Rows from block 11, named by matrix and row number. Rows with one number belong to one channel. Each number is 50 + 10 x the weight over its row's rms, rounded and kept within 0 to 99. All counts start at 0. After the name is the row's rms in percent of the matrix's.
# convs1: first pointwise conv (model.blocks.11.convs.1.weight, 512x512x1x1), inputs 384-511
# convs3: second pointwise conv (model.blocks.11.convs.3.weight, 512x512x1x1, transposed), outputs 384-511
convs1.56 100:64 50 48 50 59 45 43 54 61 48 41 53 36 64 56 69 54 39 56 71 50 43 41 48 47 48 45 54 58 74 43 48 56 43 50 48 41 48 53 47 50 52 43 36 58 61 46 57 41 48 45 48 60 52 51 40 34 60 53 45 55 50 54 34 58 60 58 52 44 41 52 55 38 61 60 41 55 42 55 47 54 34 65 72 57 49 60 44 50 68 52 55 39 41 61 43 73 63 29 43 47 63 61 48 55 45 53 75 66 65 48 58 49 43 51 55 47 73 42 43 52 46 61 57 46 47 45 63
convs3.56 107:53 51 51 50 56 46 43 56 43 45 45 77 50 47 52 42 41 56 53 46 56 52 51 61 45 36 50 46 49 53 49 57 39 48 59 55 30 49 51 45 85 42 42 41 70 45 38 49 51 45 47 54 67 55 30 56 46 40 59 45 66 59 46 64 44 44 48 47 39 50 67 59 54 47 57 70 49 55 49 57 38 60 62 57 52 41 39 38 51 49 53 58 61 56 57 34 41 41 69 58 76 59 49 46 45 54 54 63 56 64 46 41 49 55 56 32 46 48 36 46 25 36 47 58 42 50 28 49
convs1.57 100:28 70 50 61 39 52 66 57 49 37 38 37 68 36 71 47 51 45 49 57 63 62 21 43 56 40 56 62 62 39 57 49 47 48 41 47 51 65 48 42 52 64 59 48 58 39 30 38 33 41 48 55 45 35 52 44 30 38 53 47 43 46 45 42 80 59 72 45 41 33 55 40 35 54 52 52 59 59 35 48 49 69 54 51 50 42 45 38 63 46 44 46 39 45 51 45 34 28 48 30 58 51 39 48 54 47 50 44 57 63 65 43 43 35 53 50 61 70 65 47 55 47 47 60 46 69 49 52
convs3.57 105:58 63 42 47 52 54 37 43 55 29 61 49 61 45 55 53 50 57 46 44 49 57 28 64 64 56 57 47 43 75 64 59 60 46 57 48 42 50 40 48 70 65 65 54 49 43 53 66 44 49 54 37 44 43 57 54 48 66 48 52 50 66 63 37 32 62 39 57 66 24 60 60 44 44 45 61 40 39 51 49 56 44 52 43 73 64 29 74 52 42 46 60 38 51 39 77 60 35 58 46 55 55 45 37 47 35 48 61 49 55 59 53 61 58 70 61 33 50 55 44 46 42 34 34 66 61 52 51
convs1.58 102:47 56 39 54 52 43 53 46 20 55 48 53 54 46 41 46 63 29 54 52 49 34 60 55 45 59 41 65 34 54 56 60 59 70 48 32 45 49 43 41 41 56 69 55 45 61 59 68 43 43 46 54 44 26 52 49 38 35 54 69 41 69 46 71 41 64 58 33 53 56 57 47 61 55 54 61 65 50 56 35 47 56 47 52 54 57 62 79 59 56 54 56 56 46 51 40 40 43 50 58 53 29 64 65 66 54 48 52 57 65 48 57 46 36 62 60 48 44 40 36 37 46 67 30 51 60 50 63
convs3.58 096:56 34 59 54 61 77 42 48 28 51 54 70 66 61 51 65 43 45 44 52 56 51 56 28 50 54 52 47 54 95 58 36 42 43 49 60 42 68 60 51 52 56 45 44 63 49 60 47 54 50 58 46 64 54 55 31 45 62 41 37 44 52 69 68 31 51 46 40 50 55 58 47 53 60 41 46 50 60 64 50 43 51 50 62 44 43 59 52 48 41 63 50 51 58 51 46 42 62 43 41 40 34 39 50 59 72 65 50 48 57 43 62 49 50 38 57 51 59 55 54 50 58 55 40 52 31 40 48
convs1.59 100:56 46 49 53 52 46 56 60 38 55 49 31 57 50 38 56 44 66 52 61 52 54 57 30 52 50 63 44 57 54 46 50 55 48 57 33 57 30 41 41 44 57 62 42 54 54 42 40 53 41 56 53 53 65 46 51 54 43 42 48 42 50 48 35 65 43 43 43 44 44 44 52 37 46 36 50 47 51 53 63 54 45 57 47 38 28 64 45 51 46 55 36 31 51 61 48 59 59 47 48 69 37 56 41 27 39 50 57 52 47 59 37 58 56 52 52 55 54 41 64 56 40 51 43 45 76 57 41
convs3.59 105:44 53 49 53 42 42 57 38 43 48 46 64 40 63 70 49 42 41 43 50 47 48 38 60 51 53 51 34 41 43 60 49 32 48 61 63 54 50 51 46 23 54 61 39 57 57 55 66 41 45 59 42 55 63 54 36 43 58 48 44 34 63 52 44 52 59 61 68 47 57 41 52 42 72 38 47 34 30 47 10 37 45 44 41 48 47 36 58 48 49 54 37 55 32 53 35 60 51 42 58 60 41 69 52 51 43 42 35 46 47 45 79 34 51 49 63 54 43 50 52 41 45 46 65 44 61 34 68
convs1.60 098:64 53 36 49 68 64 45 55 33 37 46 40 41 49 59 52 39 40 62 59 49 73 37 44 46 51 51 29 48 44 54 49 65 38 53 45 48 45 53 15 49 37 34 60 59 58 42 41 38 52 49 65 49 52 44 47 51 25 48 49 43 43 57 68 54 64 72 40 32 67 63 43 55 57 64 52 60 33 48 65 31 70 61 49 54 33 40 78 45 54 28 47 40 60 44 50 58 35 48 42 39 30 51 61 53 56 37 49 61 65 65 53 42 39 56 55 46 55 67 67 49 53 54 40 51 45 51 59
convs3.60 101:63 46 38 33 47 54 58 54 72 46 50 53 42 74 61 40 49 46 50 44 59 57 62 49 70 52 51 49 51 49 43 41 45 46 32 74 38 35 45 54 40 53 38 56 53 58 44 55 47 66 56 54 46 35 39 54 43 35 48 51 50 48 52 43 43 48 41 33 59 46 54 31 54 72 47 46 43 43 50 43 46 58 40 46 69 61 52 46 54 58 55 53 38 43 49 52 56 59 45 20 50 40 50 44 62 59 44 37 39 55 62 51 58 62 60 56 79 47 62 44 66 61 53 65 53 46 47 46
convs1.61 094:65 40 34 62 34 46 48 61 54 43 50 39 52 45 47 56 42 45 58 56 41 53 68 55 44 42 55 63 66 53 49 66 50 59 43 36 50 33 49 58 58 45 45 59 75 53 54 49 64 80 64 38 52 55 46 53 40 65 58 63 65 46 58 50 50 49 48 57 35 64 49 73 48 85 48 51 48 38 58 68 47 57 28 63 57 66 62 46 19 46 61 55 48 49 48 67 56 52 49 59 40 62 52 66 46 60 43 59 41 55 58 55 53 45 64 62 65 38 57 42 56 54 35 55 50 40 72 60
convs3.61 091:59 44 49 60 47 41 36 61 43 60 60 61 49 52 39 36 57 41 47 40 27 46 50 50 51 50 29 47 66 63 54 52 49 28 59 62 71 43 45 51 64 37 44 56 52 42 52 56 44 59 55 42 44 65 44 48 50 41 53 57 39 61 45 50 46 35 45 56 53 46 39 53 57 58 51 49 66 45 55 41 48 45 56 42 52 44 49 47 71 47 35 39 40 61 42 43 62 41 50 51 56 63 35 44 47 69 42 61 64 60 47 50 58 68 38 38 48 68 64 78 47 54 56 69 32 58 54 42
convs1.62 096:45 50 74 61 39 43 64 48 50 33 55 54 30 56 47 51 68 67 47 63 43 42 40 60 48 53 62 40 61 48 43 48 59 74 34 45 59 49 51 56 42 44 52 43 59 37 35 52 58 45 46 61 38 40 41 47 41 60 49 59 63 44 42 44 53 55 51 40 38 43 53 60 56 36 47 51 47 65 49 47 46 29 58 48 57 40 50 65 42 37 54 53 43 68 36 44 53 63 43 41 57 51 46 50 44 51 64 55 43 55 45 27 50 45 49 58 59 53 66 51 46 47 37 66 52 56 35 28
convs3.62 102:56 47 43 60 51 54 45 35 49 60 41 39 52 51 60 54 58 56 37 69 43 48 57 61 53 36 63 56 35 57 34 52 38 52 69 39 46 40 76 56 90 39 47 45 36 42 40 44 49 67 31 58 52 66 52 63 41 44 73 64 54 45 55 37 45 50 62 46 57 38 59 60 33 44 48 60 54 30 52 29 65 52 43 55 52 56 36 56 62 50 58 53 47 51 44 60 40 52 49 60 49 61 52 52 45 49 34 52 51 56 56 39 36 55 48 52 52 51 58 48 35 45 45 62 59 53 41 40
convs1.63 104:32 50 48 56 39 47 35 61 39 64 48 54 48 55 61 47 65 78 43 52 36 54 49 41 48 65 51 41 53 44 43 69 33 53 49 50 50 34 44 56 51 53 46 64 51 42 57 56 57 42 44 47 49 63 44 47 30 41 60 37 52 24 44 54 62 47 64 36 34 49 54 49 61 49 38 51 39 49 55 50 40 54 53 51 52 43 69 34 48 56 54 33 50 49 37 47 48 43 44 42 61 42 48 52 42 55 42 39 50 45 62 38 54 39 56 47 55 59 57 61 38 44 55 28 34 08 49 46
convs3.63 097:39 41 50 45 40 45 51 52 39 52 68 44 44 44 51 47 53 51 51 39 55 50 36 65 37 55 45 68 36 59 50 55 48 61 51 49 54 55 31 49 39 37 39 59 40 51 42 64 61 44 54 47 39 58 48 67 48 56 44 52 70 45 42 48 46 43 42 58 48 50 41 52 52 50 42 64 54 24 56 41 66 44 41 41 66 67 59 46 36 43 52 27 67 59 48 56 51 44 40 66 50 58 59 39 61 52 35 38 56 54 54 27 33 49 64 39 52 46 70 49 47 50 31 47 52 57 44 36
convs1.64 110:48 46 48 46 52 41 39 53 55 50 61 46 58 37 49 56 46 40 54 55 35 44 43 56 57 54 46 47 51 53 50 36 56 49 53 69 46 42 52 42 47 48 43 55 51 51 29 50 57 50 55 48 46 70 51 58 61 59 48 52 42 65 51 54 44 65 56 44 50 44 51 44 35 45 57 48 56 29 55 30 60 54 64 68 50 35 18 38 50 67 54 39 51 41 51 78 49 41 52 45 46 57 47 40 38 40 53 41 48 41 83 66 24 40 73 39 58 56 36 43 56 37 18 57 57 59 40 56
convs3.64 097:28 44 47 50 70 48 42 51 41 41 45 45 60 37 54 53 57 54 52 34 59 39 59 42 56 48 44 58 59 47 38 55 60 61 43 63 80 58 62 61 64 34 61 51 37 44 43 47 57 60 56 47 53 45 50 41 54 65 46 50 37 66 37 39 51 47 53 58 54 45 27 54 49 41 45 44 55 56 49 36 60 59 44 60 54 66 49 53 64 64 70 52 46 35 40 61 51 23 44 48 53 46 52 50 50 46 57 50 56 39 36 49 44 41 42 46 49 56 61 46 36 58 39 35 58 51 54 62
convs1.65 107:44 70 43 52 42 52 55 51 56 30 24 46 41 51 50 24 64 61 59 48 62 61 46 63 46 51 49 48 55 56 50 49 58 45 50 57 34 29 38 45 60 41 46 45 48 73 52 47 56 64 42 55 55 49 49 60 41 38 44 52 62 32 46 45 45 40 49 64 56 58 53 43 34 43 48 44 43 47 52 49 48 43 48 36 64 44 41 51 54 51 49 55 45 41 55 60 43 51 55 63 52 49 40 59 48 51 48 52 55 50 44 46 54 41 32 58 57 52 64 63 56 49 45 56 53 51 54 51
convs3.65 098:55 27 65 49 38 56 54 58 48 41 72 37 65 57 50 46 66 50 53 54 54 47 49 50 53 55 48 63 37 48 47 31 61 49 47 44 40 45 43 45 53 45 58 69 59 44 47 53 57 48 49 64 46 55 56 32 53 55 60 39 47 59 37 56 39 44 49 47 55 62 43 56 52 59 39 91 47 51 46 45 48 25 68 45 57 35 50 79 66 58 65 40 61 53 40 66 48 65 38 46 41 41 51 50 48 66 64 40 46 61 45 46 57 47 55 56 56 50 44 44 47 47 48 50 52 62 49 63
convs1.66 094:63 67 36 35 39 58 48 48 45 47 53 68 72 58 53 27 49 48 47 41 58 71 51 51 33 45 47 47 63 72 53 24 54 44 58 56 59 61 62 58 70 44 65 49 47 43 29 49 62 53 38 41 46 56 59 48 39 68 64 56 49 54 41 45 39 56 39 62 58 40 40 33 52 59 56 44 65 60 53 63 53 41 58 68 56 69 50 42 56 50 60 45 41 39 40 54 47 75 57 74 61 54 57 42 55 47 32 60 70 58 37 48 60 56 37 36 48 54 41 38 42 62 46 47 60 31 49 56
convs3.66 097:53 47 47 61 45 58 47 53 51 67 50 53 63 48 46 71 43 55 34 59 51 49 61 42 43 47 35 49 31 56 44 49 62 37 56 40 40 56 45 53 58 51 39 55 56 60 34 44 47 57 69 48 57 32 56 25 35 55 56 67 46 50 40 50 37 56 56 46 34 55 56 63 37 47 51 64 39 60 43 46 37 40 70 54 52 57 66 59 70 47 39 47 48 39 86 26 49 35 58 36 66 51 36 55 53 74 55 53 67 41 33 40 58 52 57 37 58 44 22 38 30 38 28 47 57 45 53 61
convs1.67 094:39 36 58 47 56 52 54 42 84 38 41 42 39 58 58 61 51 57 50 21 58 49 35 39 68 43 51 45 56 38 37 33 74 51 54 59 20 58 53 54 50 42 40 49 51 41 45 59 44 49 50 43 41 40 43 53 67 57 42 53 49 30 55 40 60 68 56 52 64 69 54 55 55 62 54 36 62 52 53 51 61 58 60 58 67 46 51 49 43 41 46 41 72 56 48 60 59 38 49 57 51 67 44 55 73 51 43 78 33 61 49 51 47 53 52 52 62 47 38 45 32 40 60 52 54 53 59 46
convs3.67 098:41 53 47 65 29 61 60 33 36 70 42 54 71 53 47 55 27 39 53 51 57 27 45 64 42 64 48 50 43 40 36 64 35 49 25 56 42 52 63 36 63 55 59 42 31 50 66 43 48 46 56 49 48 29 75 48 59 45 26 46 53 59 55 48 54 47 47 47 51 56 55 40 47 49 64 46 40 60 44 60 48 62 23 54 36 47 45 43 66 45 43 48 45 48 57 45 69 45 55 60 49 50 50 54 50 46 55 70 69 54 47 52 42 37 40 48 53 38 57 56 32 49 52 34 47 56 55 57
convs1.68 102:42 44 45 57 51 61 53 51 47 50 46 45 43 30 56 54 45 55 51 61 62 41 37 56 65 69 55 41 61 47 40 55 41 41 42 42 48 69 56 47 59 43 59 29 39 46 72 35 70 51 51 62 22 70 64 46 47 48 52 43 55 43 54 56 69 47 39 63 42 45 46 60 46 35 38 52 46 48 53 56 43 37 39 50 55 56 28 40 51 41 35 52 68 48 42 52 41 71 53 66 41 61 37 53 37 79 40 51 50 53 40 38 43 63 58 62 56 54 51 44 46 32 50 39 48 59 57 52
convs3.68 109:47 56 45 38 54 41 38 56 47 49 64 48 33 58 48 41 60 49 56 45 37 51 45 59 56 44 50 47 50 55 45 18 52 53 32 54 41 70 61 48 41 48 55 67 59 48 58 46 37 45 49 40 63 44 54 42 41 31 64 40 21 42 57 44 51 37 51 62 65 42 41 48 58 49 34 34 56 43 56 55 45 56 60 47 39 61 54 40 56 53 56 53 47 46 50 65 53 53 46 72 48 70 62 42 47 41 52 54 35 49 47 51 35 43 48 53 62 58 32 39 43 63 57 45 46 68 48 53
convs1.69 098:62 53 51 52 45 48 55 51 52 55 40 44 29 61 40 55 47 67 24 49 49 48 52 41 52 57 58 34 55 46 50 35 42 40 57 54 60 44 55 59 47 51 33 68 59 45 48 48 52 37 51 75 30 36 43 71 48 63 54 64 49 44 58 35 57 55 63 53 49 47 52 54 43 31 49 59 51 42 58 35 43 53 59 51 42 38 41 37 59 61 58 43 46 39 49 52 51 59 59 48 51 32 62 48 31 40 62 54 58 53 38 38 59 47 50 57 48 61 50 57 61 53 41 48 61 62 34 32
convs3.69 102:47 47 52 39 41 46 38 59 54 68 56 48 51 57 53 51 52 42 38 62 60 40 68 55 56 69 43 63 60 37 38 46 37 58 56 52 33 48 65 59 54 37 62 53 49 59 51 55 45 41 58 43 55 62 38 40 37 28 47 62 45 51 38 47 53 59 54 45 58 43 68 47 62 54 50 70 52 58 32 66 39 64 66 56 68 49 40 49 61 66 31 52 39 54 65 68 35 40 44 36 59 70 53 36 55 47 69 61 53 57 51 49 52 56 48 48 36 47 46 41 44 51 51 55 44 47 59 57
convs1.70 101:79 54 59 37 52 46 54 42 49 44 44 45 74 66 55 45 45 42 41 39 62 74 44 40 11 47 43 56 60 49 43 38 58 50 51 52 41 40 45 49 55 52 33 68 45 38 54 41 55 44 52 49 49 55 58 46 52 61 47 50 52 60 49 37 65 33 64 54 56 61 52 35 45 50 49 43 26 54 29 59 52 57 47 45 58 40 41 44 41 48 45 51 48 54 46 40 39 52 41 54 58 51 64 45 50 54 39 63 62 46 32 54 43 55 37 38 39 33 41 34 41 51 67 49 46 38 49 54
convs3.70 100:66 62 47 48 54 49 54 57 58 49 62 51 55 37 61 38 61 40 38 55 62 47 35 49 48 39 48 44 58 71 57 49 50 47 68 45 37 43 57 53 46 52 62 48 50 55 40 75 37 65 51 31 63 55 42 46 42 38 48 46 51 64 45 31 41 29 52 52 43 51 52 61 55 52 56 53 55 46 57 49 56 39 49 38 66 61 48 61 48 40 70 62 50 50 58 32 52 58 47 40 34 36 55 43 48 35 63 63 49 49 57 43 53 53 46 44 52 49 58 51 37 55 48 33 46 53 48 38
convs1.71 099:46 67 49 38 52 37 47 67 51 34 51 51 59 39 48 42 40 48 48 54 59 54 55 41 36 49 49 51 55 60 57 59 58 42 53 59 45 41 71 43 59 43 53 39 23 43 48 68 47 69 47 51 44 23 55 52 42 51 35 44 62 40 48 45 75 50 52 29 54 64 41 53 48 43 40 44 63 49 58 60 54 63 44 33 68 48 61 58 56 42 53 49 47 52 53 61 58 34 63 43 55 37 73 48 37 61 37 49 46 45 37 55 59 53 62 53 56 50 62 42 52 46 40 50 43 56 33 59
convs3.71 100:54 55 62 51 55 54 44 62 56 51 45 58 47 52 49 54 67 54 55 40 49 63 56 59 37 71 35 61 43 48 48 51 48 62 63 58 55 54 34 53 57 41 59 65 52 56 34 53 73 59 60 45 48 57 49 65 45 35 56 41 43 49 42 39 45 39 60 70 54 53 41 52 37 68 33 38 53 52 45 57 49 33 62 48 60 59 48 49 49 41 66 51 59 37 36 64 46 56 62 58 46 52 58 32 47 51 55 53 50 24 53 31 50 37 54 34 33 63 59 49 43 53 41 61 36 49 44 27
convs1.72 094:60 21 45 57 65 51 44 33 41 56 47 49 37 40 45 70 53 65 53 50 56 56 30 55 37 92 39 46 52 45 53 53 42 54 57 32 48 31 55 57 44 34 31 41 46 54 60 46 55 59 57 65 82 48 45 66 43 34 56 44 65 51 58 37 34 44 60 36 48 50 53 41 52 48 35 51 49 50 51 53 47 47 39 64 49 59 48 56 50 64 48 34 45 51 58 53 53 64 65 49 47 56 52 40 42 42 48 55 43 60 65 55 76 60 59 74 43 41 47 55 43 51 44 43 52 56 56 54
convs3.72 101:70 55 48 54 55 62 36 61 64 49 60 57 50 51 27 35 52 43 53 52 45 49 61 48 37 48 53 42 54 59 55 47 32 57 55 48 42 56 59 55 55 54 64 42 43 59 49 68 57 39 51 58 59 46 56 37 54 46 65 34 40 39 33 65 55 36 60 83 40 58 53 57 48 63 59 49 39 47 37 64 26 62 52 54 49 33 53 41 66 43 39 41 41 43 60 43 38 52 36 30 40 48 39 47 65 52 53 58 46 80 46 46 58 51 46 51 47 47 50 40 62 42 69 71 52 37 44 43
convs1.73 095:57 49 47 36 45 41 59 45 64 56 55 49 50 41 36 62 37 42 61 40 45 43 46 34 27 39 43 48 58 46 40 30 42 36 61 81 62 53 61 47 46 57 40 53 56 61 46 53 38 51 54 56 60 44 58 40 37 50 46 57 51 50 48 45 44 40 46 40 54 47 64 34 62 54 43 64 57 21 46 42 40 46 44 42 57 56 22 37 55 49 55 45 69 51 53 57 46 55 41 50 42 48 66 45 51 54 38 40 52 56 42 36 58 47 48 51 39 49 49 42 59 44 42 47 49 38 46 27
convs3.73 100:47 44 45 49 65 57 46 54 44 64 55 45 64 37 61 53 50 46 41 51 48 44 57 47 39 66 45 62 47 48 63 48 37 50 48 53 42 44 60 46 48 61 50 46 49 39 40 55 57 40 55 57 59 47 42 43 60 53 66 52 63 49 40 60 34 43 46 43 46 48 53 54 47 42 59 53 44 51 47 37 48 44 45 49 70 68 60 53 38 40 48 54 55 40 52 52 47 43 38 48 52 47 42 43 77 51 41 62 54 54 44 41 39 62 59 36 56 64 71 36 55 52 49 51 55 45 62 41
convs1.74 096:64 41 62 60 49 44 56 41 47 60 57 65 54 44 63 39 57 36 49 48 46 51 22 44 51 46 61 58 44 37 41 46 50 24 57 49 42 48 43 51 50 50 54 33 39 46 30 52 58 42 52 51 46 53 38 54 47 38 49 59 38 74 63 57 32 43 32 60 81 45 58 31 69 40 54 33 34 18 67 29 55 56 41 50 53 56 37 80 41 38 52 45 50 59 50 44 40 57 40 64 31 36 37 48 54 58 44 61 48 44 51 56 43 48 38 40 62 46 38 56 51 44 54 78 59 48 61 46
convs3.74 096:40 52 52 46 70 32 53 41 44 56 53 27 45 55 37 49 45 51 49 47 36 57 61 62 53 40 58 49 45 41 50 55 43 36 29 67 42 57 48 45 37 43 46 42 48 33 43 60 63 57 37 31 35 63 48 47 68 50 61 54 38 70 39 50 41 50 65 54 66 61 53 39 44 54 45 63 39 45 53 47 33 39 53 42 66 75 42 51 49 43 47 42 44 59 42 63 53 49 53 36 38 55 42 51 44 47 61 57 62 64 39 61 61 46 45 46 54 51 37 34 45 60 64 62 48 49 60 59
convs1.75 094:39 49 57 35 58 49 57 50 66 54 62 54 56 50 52 58 45 42 40 39 54 81 56 60 33 41 58 58 37 27 70 56 51 43 44 57 59 38 75 47 42 43 62 46 39 59 39 52 66 51 59 51 47 53 31 53 41 43 42 52 33 48 53 62 48 48 63 34 36 45 50 37 55 59 58 49 45 53 48 44 46 57 53 49 53 48 59 60 64 44 35 45 66 54 46 42 46 50 52 43 40 67 52 69 52 66 59 56 46 67 45 55 58 52 46 47 39 33 46 73 55 61 46 37 55 37 60 49
convs3.75 093:60 39 41 56 47 52 36 57 55 54 45 67 43 46 62 44 35 61 53 48 44 67 50 47 38 52 69 65 56 36 58 42 53 43 52 58 51 37 56 67 65 47 55 58 42 61 58 35 52 42 56 46 32 54 43 53 54 40 55 49 32 39 61 62 42 66 60 73 60 46 62 22 44 43 46 46 47 47 42 70 52 43 47 61 45 40 52 50 49 65 57 63 56 41 47 50 45 56 52 52 21 42 56 60 43 61 67 45 54 47 41 69 36 61 37 38 64 58 42 46 59 38 54 41 29 44 44 43
convs1.76 107:46 46 44 52 49 31 77 34 49 45 49 54 60 45 44 50 34 53 48 29 63 40 66 48 42 32 57 49 50 47 45 35 70 61 68 46 34 51 28 55 54 51 48 75 51 40 67 57 41 53 30 54 60 26 38 50 48 44 57 53 46 62 53 48 81 42 47 63 56 37 43 38 37 48 54 50 37 54 38 52 44 54 52 58 50 49 56 48 50 52 47 34 39 52 40 55 57 57 42 38 43 48 43 46 27 46 58 48 45 49 39 51 46 38 61 44 36 64 43 37 53 61 40 48 44 45 56 56
convs3.76 093:33 24 49 74 41 59 75 31 29 34 54 63 41 40 44 53 42 63 55 58 51 56 46 65 50 55 42 49 43 49 44 42 40 46 48 56 33 28 55 40 58 44 50 35 56 73 60 60 40 52 41 55 44 54 42 48 62 52 67 63 58 42 42 47 40 49 49 57 40 51 32 55 34 55 45 55 70 36 54 47 46 47 70 58 60 48 52 61 48 39 42 39 42 46 59 52 58 46 55 59 64 59 45 49 48 51 50 42 60 54 51 48 39 56 45 43 38 55 52 44 67 43 59 51 42 59 52 56
convs1.77 107:48 58 58 47 44 43 63 45 56 40 37 41 45 62 44 38 42 54 41 35 67 30 47 56 42 49 40 58 62 68 39 51 42 62 63 57 41 56 51 58 66 56 45 36 55 66 38 58 41 64 52 54 60 66 57 31 32 53 55 41 41 46 48 38 45 64 48 58 44 47 38 51 65 54 31 54 51 70 47 46 50 66 47 49 56 52 41 49 49 55 57 47 51 51 55 60 56 62 32 20 68 47 45 59 42 53 49 52 59 66 64 65 50 52 63 49 47 71 41 66 42 56 32 46 47 49 41 51
convs3.77 111:39 59 56 52 40 64 27 38 42 49 60 46 54 51 51 57 43 52 30 53 51 37 39 59 68 29 52 51 61 61 66 50 52 63 41 50 51 54 61 58 43 59 57 53 28 55 33 55 45 41 59 34 31 39 55 52 41 47 55 45 43 59 33 72 54 69 47 60 40 56 52 59 42 55 69 50 54 54 55 64 48 51 42 59 44 36 61 57 44 51 45 40 45 48 43 50 58 57 67 36 69 49 53 52 39 50 45 54 49 51 57 55 46 60 30 75 46 43 44 40 66 63 49 52 42 62 58 56
convs1.78 101:53 51 41 43 57 44 47 64 56 48 61 57 51 69 40 33 41 50 37 59 58 59 53 52 48 55 39 55 51 36 42 58 53 49 55 46 61 61 67 46 55 36 37 50 59 68 57 32 28 51 50 64 27 52 57 49 62 48 53 36 52 46 43 62 57 62 49 47 56 41 17 44 52 53 53 46 61 44 62 45 46 64 45 66 33 49 50 36 55 52 37 51 46 52 49 42 52 50 37 45 37 34 58 58 44 44 40 60 47 62 55 54 36 53 50 41 54 44 28 48 40 36 60 38 44 38 29 57
convs3.78 094:64 40 40 61 64 59 25 55 55 46 44 48 66 40 64 40 46 49 63 49 42 53 43 51 40 49 59 47 48 34 46 57 46 47 55 47 54 55 39 52 64 58 57 62 55 42 46 66 48 54 45 47 49 66 59 56 40 63 65 58 55 62 61 65 40 36 36 48 53 40 48 39 45 32 45 47 59 43 41 42 47 30 44 51 61 54 47 57 46 40 45 42 54 57 43 55 58 57 47 56 40 54 51 37 53 49 39 52 43 63 40 43 57 32 60 53 66 47 38 29 41 21 49 68 58 61 44 40
convs1.79 092:52 56 45 54 60 51 56 52 56 54 58 38 47 50 48 68 53 46 56 38 51 58 51 37 48 56 50 66 55 49 34 62 36 41 55 43 46 36 49 48 48 56 49 49 47 32 44 37 54 54 55 56 60 71 53 60 40 47 45 49 57 55 54 54 64 44 49 42 50 38 59 55 50 55 58 49 49 58 34 51 50 53 53 64 52 51 40 53 52 57 33 37 70 43 75 29 48 47 69 48 48 53 38 56 42 68 45 50 52 47 54 52 30 65 49 66 59 45 62 42 42 69 53 31 46 62 47 65
convs3.79 101:73 42 50 70 40 50 62 44 54 45 34 51 46 66 59 39 56 48 48 60 53 65 45 57 34 37 69 65 41 28 44 49 58 34 58 53 44 56 44 55 56 33 56 40 65 54 46 55 46 34 59 52 49 42 39 62 50 72 46 42 55 40 52 46 45 44 57 65 26 44 53 33 67 45 71 54 51 47 51 33 48 36 36 65 59 53 49 60 64 34 60 38 57 29 35 38 42 34 40 59 45 39 48 66 45 43 47 60 44 85 55 47 31 63 45 42 40 55 60 42 41 53 59 47 42 63 60 57
convs1.80 101:46 35 36 54 43 62 59 39 52 58 56 44 58 54 61 49 34 51 53 50 43 52 29 50 46 78 44 58 58 61 43 57 54 46 45 48 50 53 53 58 49 45 60 61 64 49 51 54 47 53 41 28 49 65 59 37 63 66 39 42 68 27 45 56 39 51 38 52 56 32 43 54 58 52 18 41 43 45 51 44 67 46 48 40 47 61 38 65 54 40 54 58 55 53 40 59 45 58 60 60 45 58 54 47 50 52 41 50 45 54 39 61 59 57 33 53 64 48 65 67 45 67 67 50 47 31 43 62
convs3.80 100:54 53 43 67 54 58 53 56 64 52 48 37 53 52 58 53 74 41 44 56 44 46 57 40 50 63 35 53 56 52 57 62 47 60 61 48 61 54 49 56 65 55 60 45 62 41 51 77 67 52 38 46 79 48 51 51 48 37 49 50 63 64 47 55 44 64 47 52 52 32 52 32 44 48 48 41 50 32 63 80 34 55 53 57 43 70 51 69 54 61 31 56 37 53 58 45 52 48 46 47 64 46 58 46 49 62 48 49 53 52 62 50 35 60 38 44 33 59 48 64 49 70 56 46 40 49 54 36
convs1.81 103:57 56 42 50 48 36 63 48 53 37 54 53 43 65 32 53 51 61 51 49 53 44 52 67 47 52 33 36 60 44 48 55 49 34 36 37 57 50 44 54 52 54 46 46 52 51 64 31 55 59 46 51 44 45 46 58 50 51 65 49 35 32 49 57 51 61 48 37 35 61 80 49 58 37 50 52 48 48 60 47 33 56 52 33 40 54 42 67 48 48 67 44 51 54 59 38 41 67 69 44 67 69 43 62 21 38 37 42 45 59 44 62 51 46 64 61 40 42 58 41 61 32 46 56 54 37 51 30
convs3.81 094:57 58 72 44 48 54 65 70 63 51 75 46 32 49 52 46 46 49 33 54 68 50 56 58 51 48 41 44 46 64 50 41 54 49 47 62 67 53 46 36 65 52 55 62 52 52 44 53 54 47 36 57 42 69 49 61 38 45 57 60 55 57 41 34 48 46 48 56 53 37 61 53 57 56 47 47 48 41 43 39 36 36 52 43 61 42 60 39 34 53 51 71 48 57 37 45 65 41 41 43 57 44 51 41 44 42 74 44 50 43 52 58 36 55 36 43 16 46 46 54 35 56 46 51 48 32 60 69
convs1.82 104:44 51 44 51 40 59 55 46 90 49 52 52 35 48 49 41 58 45 39 41 44 51 51 71 46 49 49 63 43 36 46 44 59 58 48 60 52 49 49 47 50 55 51 38 52 62 39 42 41 52 54 38 51 49 73 56 58 42 53 40 45 45 60 68 62 38 49 47 61 29 36 40 52 58 59 66 40 61 61 43 46 59 56 52 41 57 50 32 54 50 54 52 49 57 44 42 47 78 50 52 65 64 49 63 58 58 51 73 82 23 48 49 57 57 53 63 47 57 53 46 32 45 29 33 61 52 32 54
convs3.82 112:57 44 44 58 45 42 47 54 38 71 50 67 48 46 56 59 47 45 65 42 48 39 40 53 44 48 38 45 49 56 61 66 66 56 62 62 58 38 45 84 60 43 65 57 54 40 44 48 58 50 39 44 68 45 50 44 40 62 36 38 43 55 46 62 42 48 55 43 63 42 55 58 59 46 48 40 65 45 57 59 57 60 61 55 48 32 45 42 52 52 58 37 33 48 45 34 59 45 55 47 44 72 46 46 53 61 54 45 38 48 52 54 42 47 65 57 42 57 52 37 28 49 47 43 57 38 60 51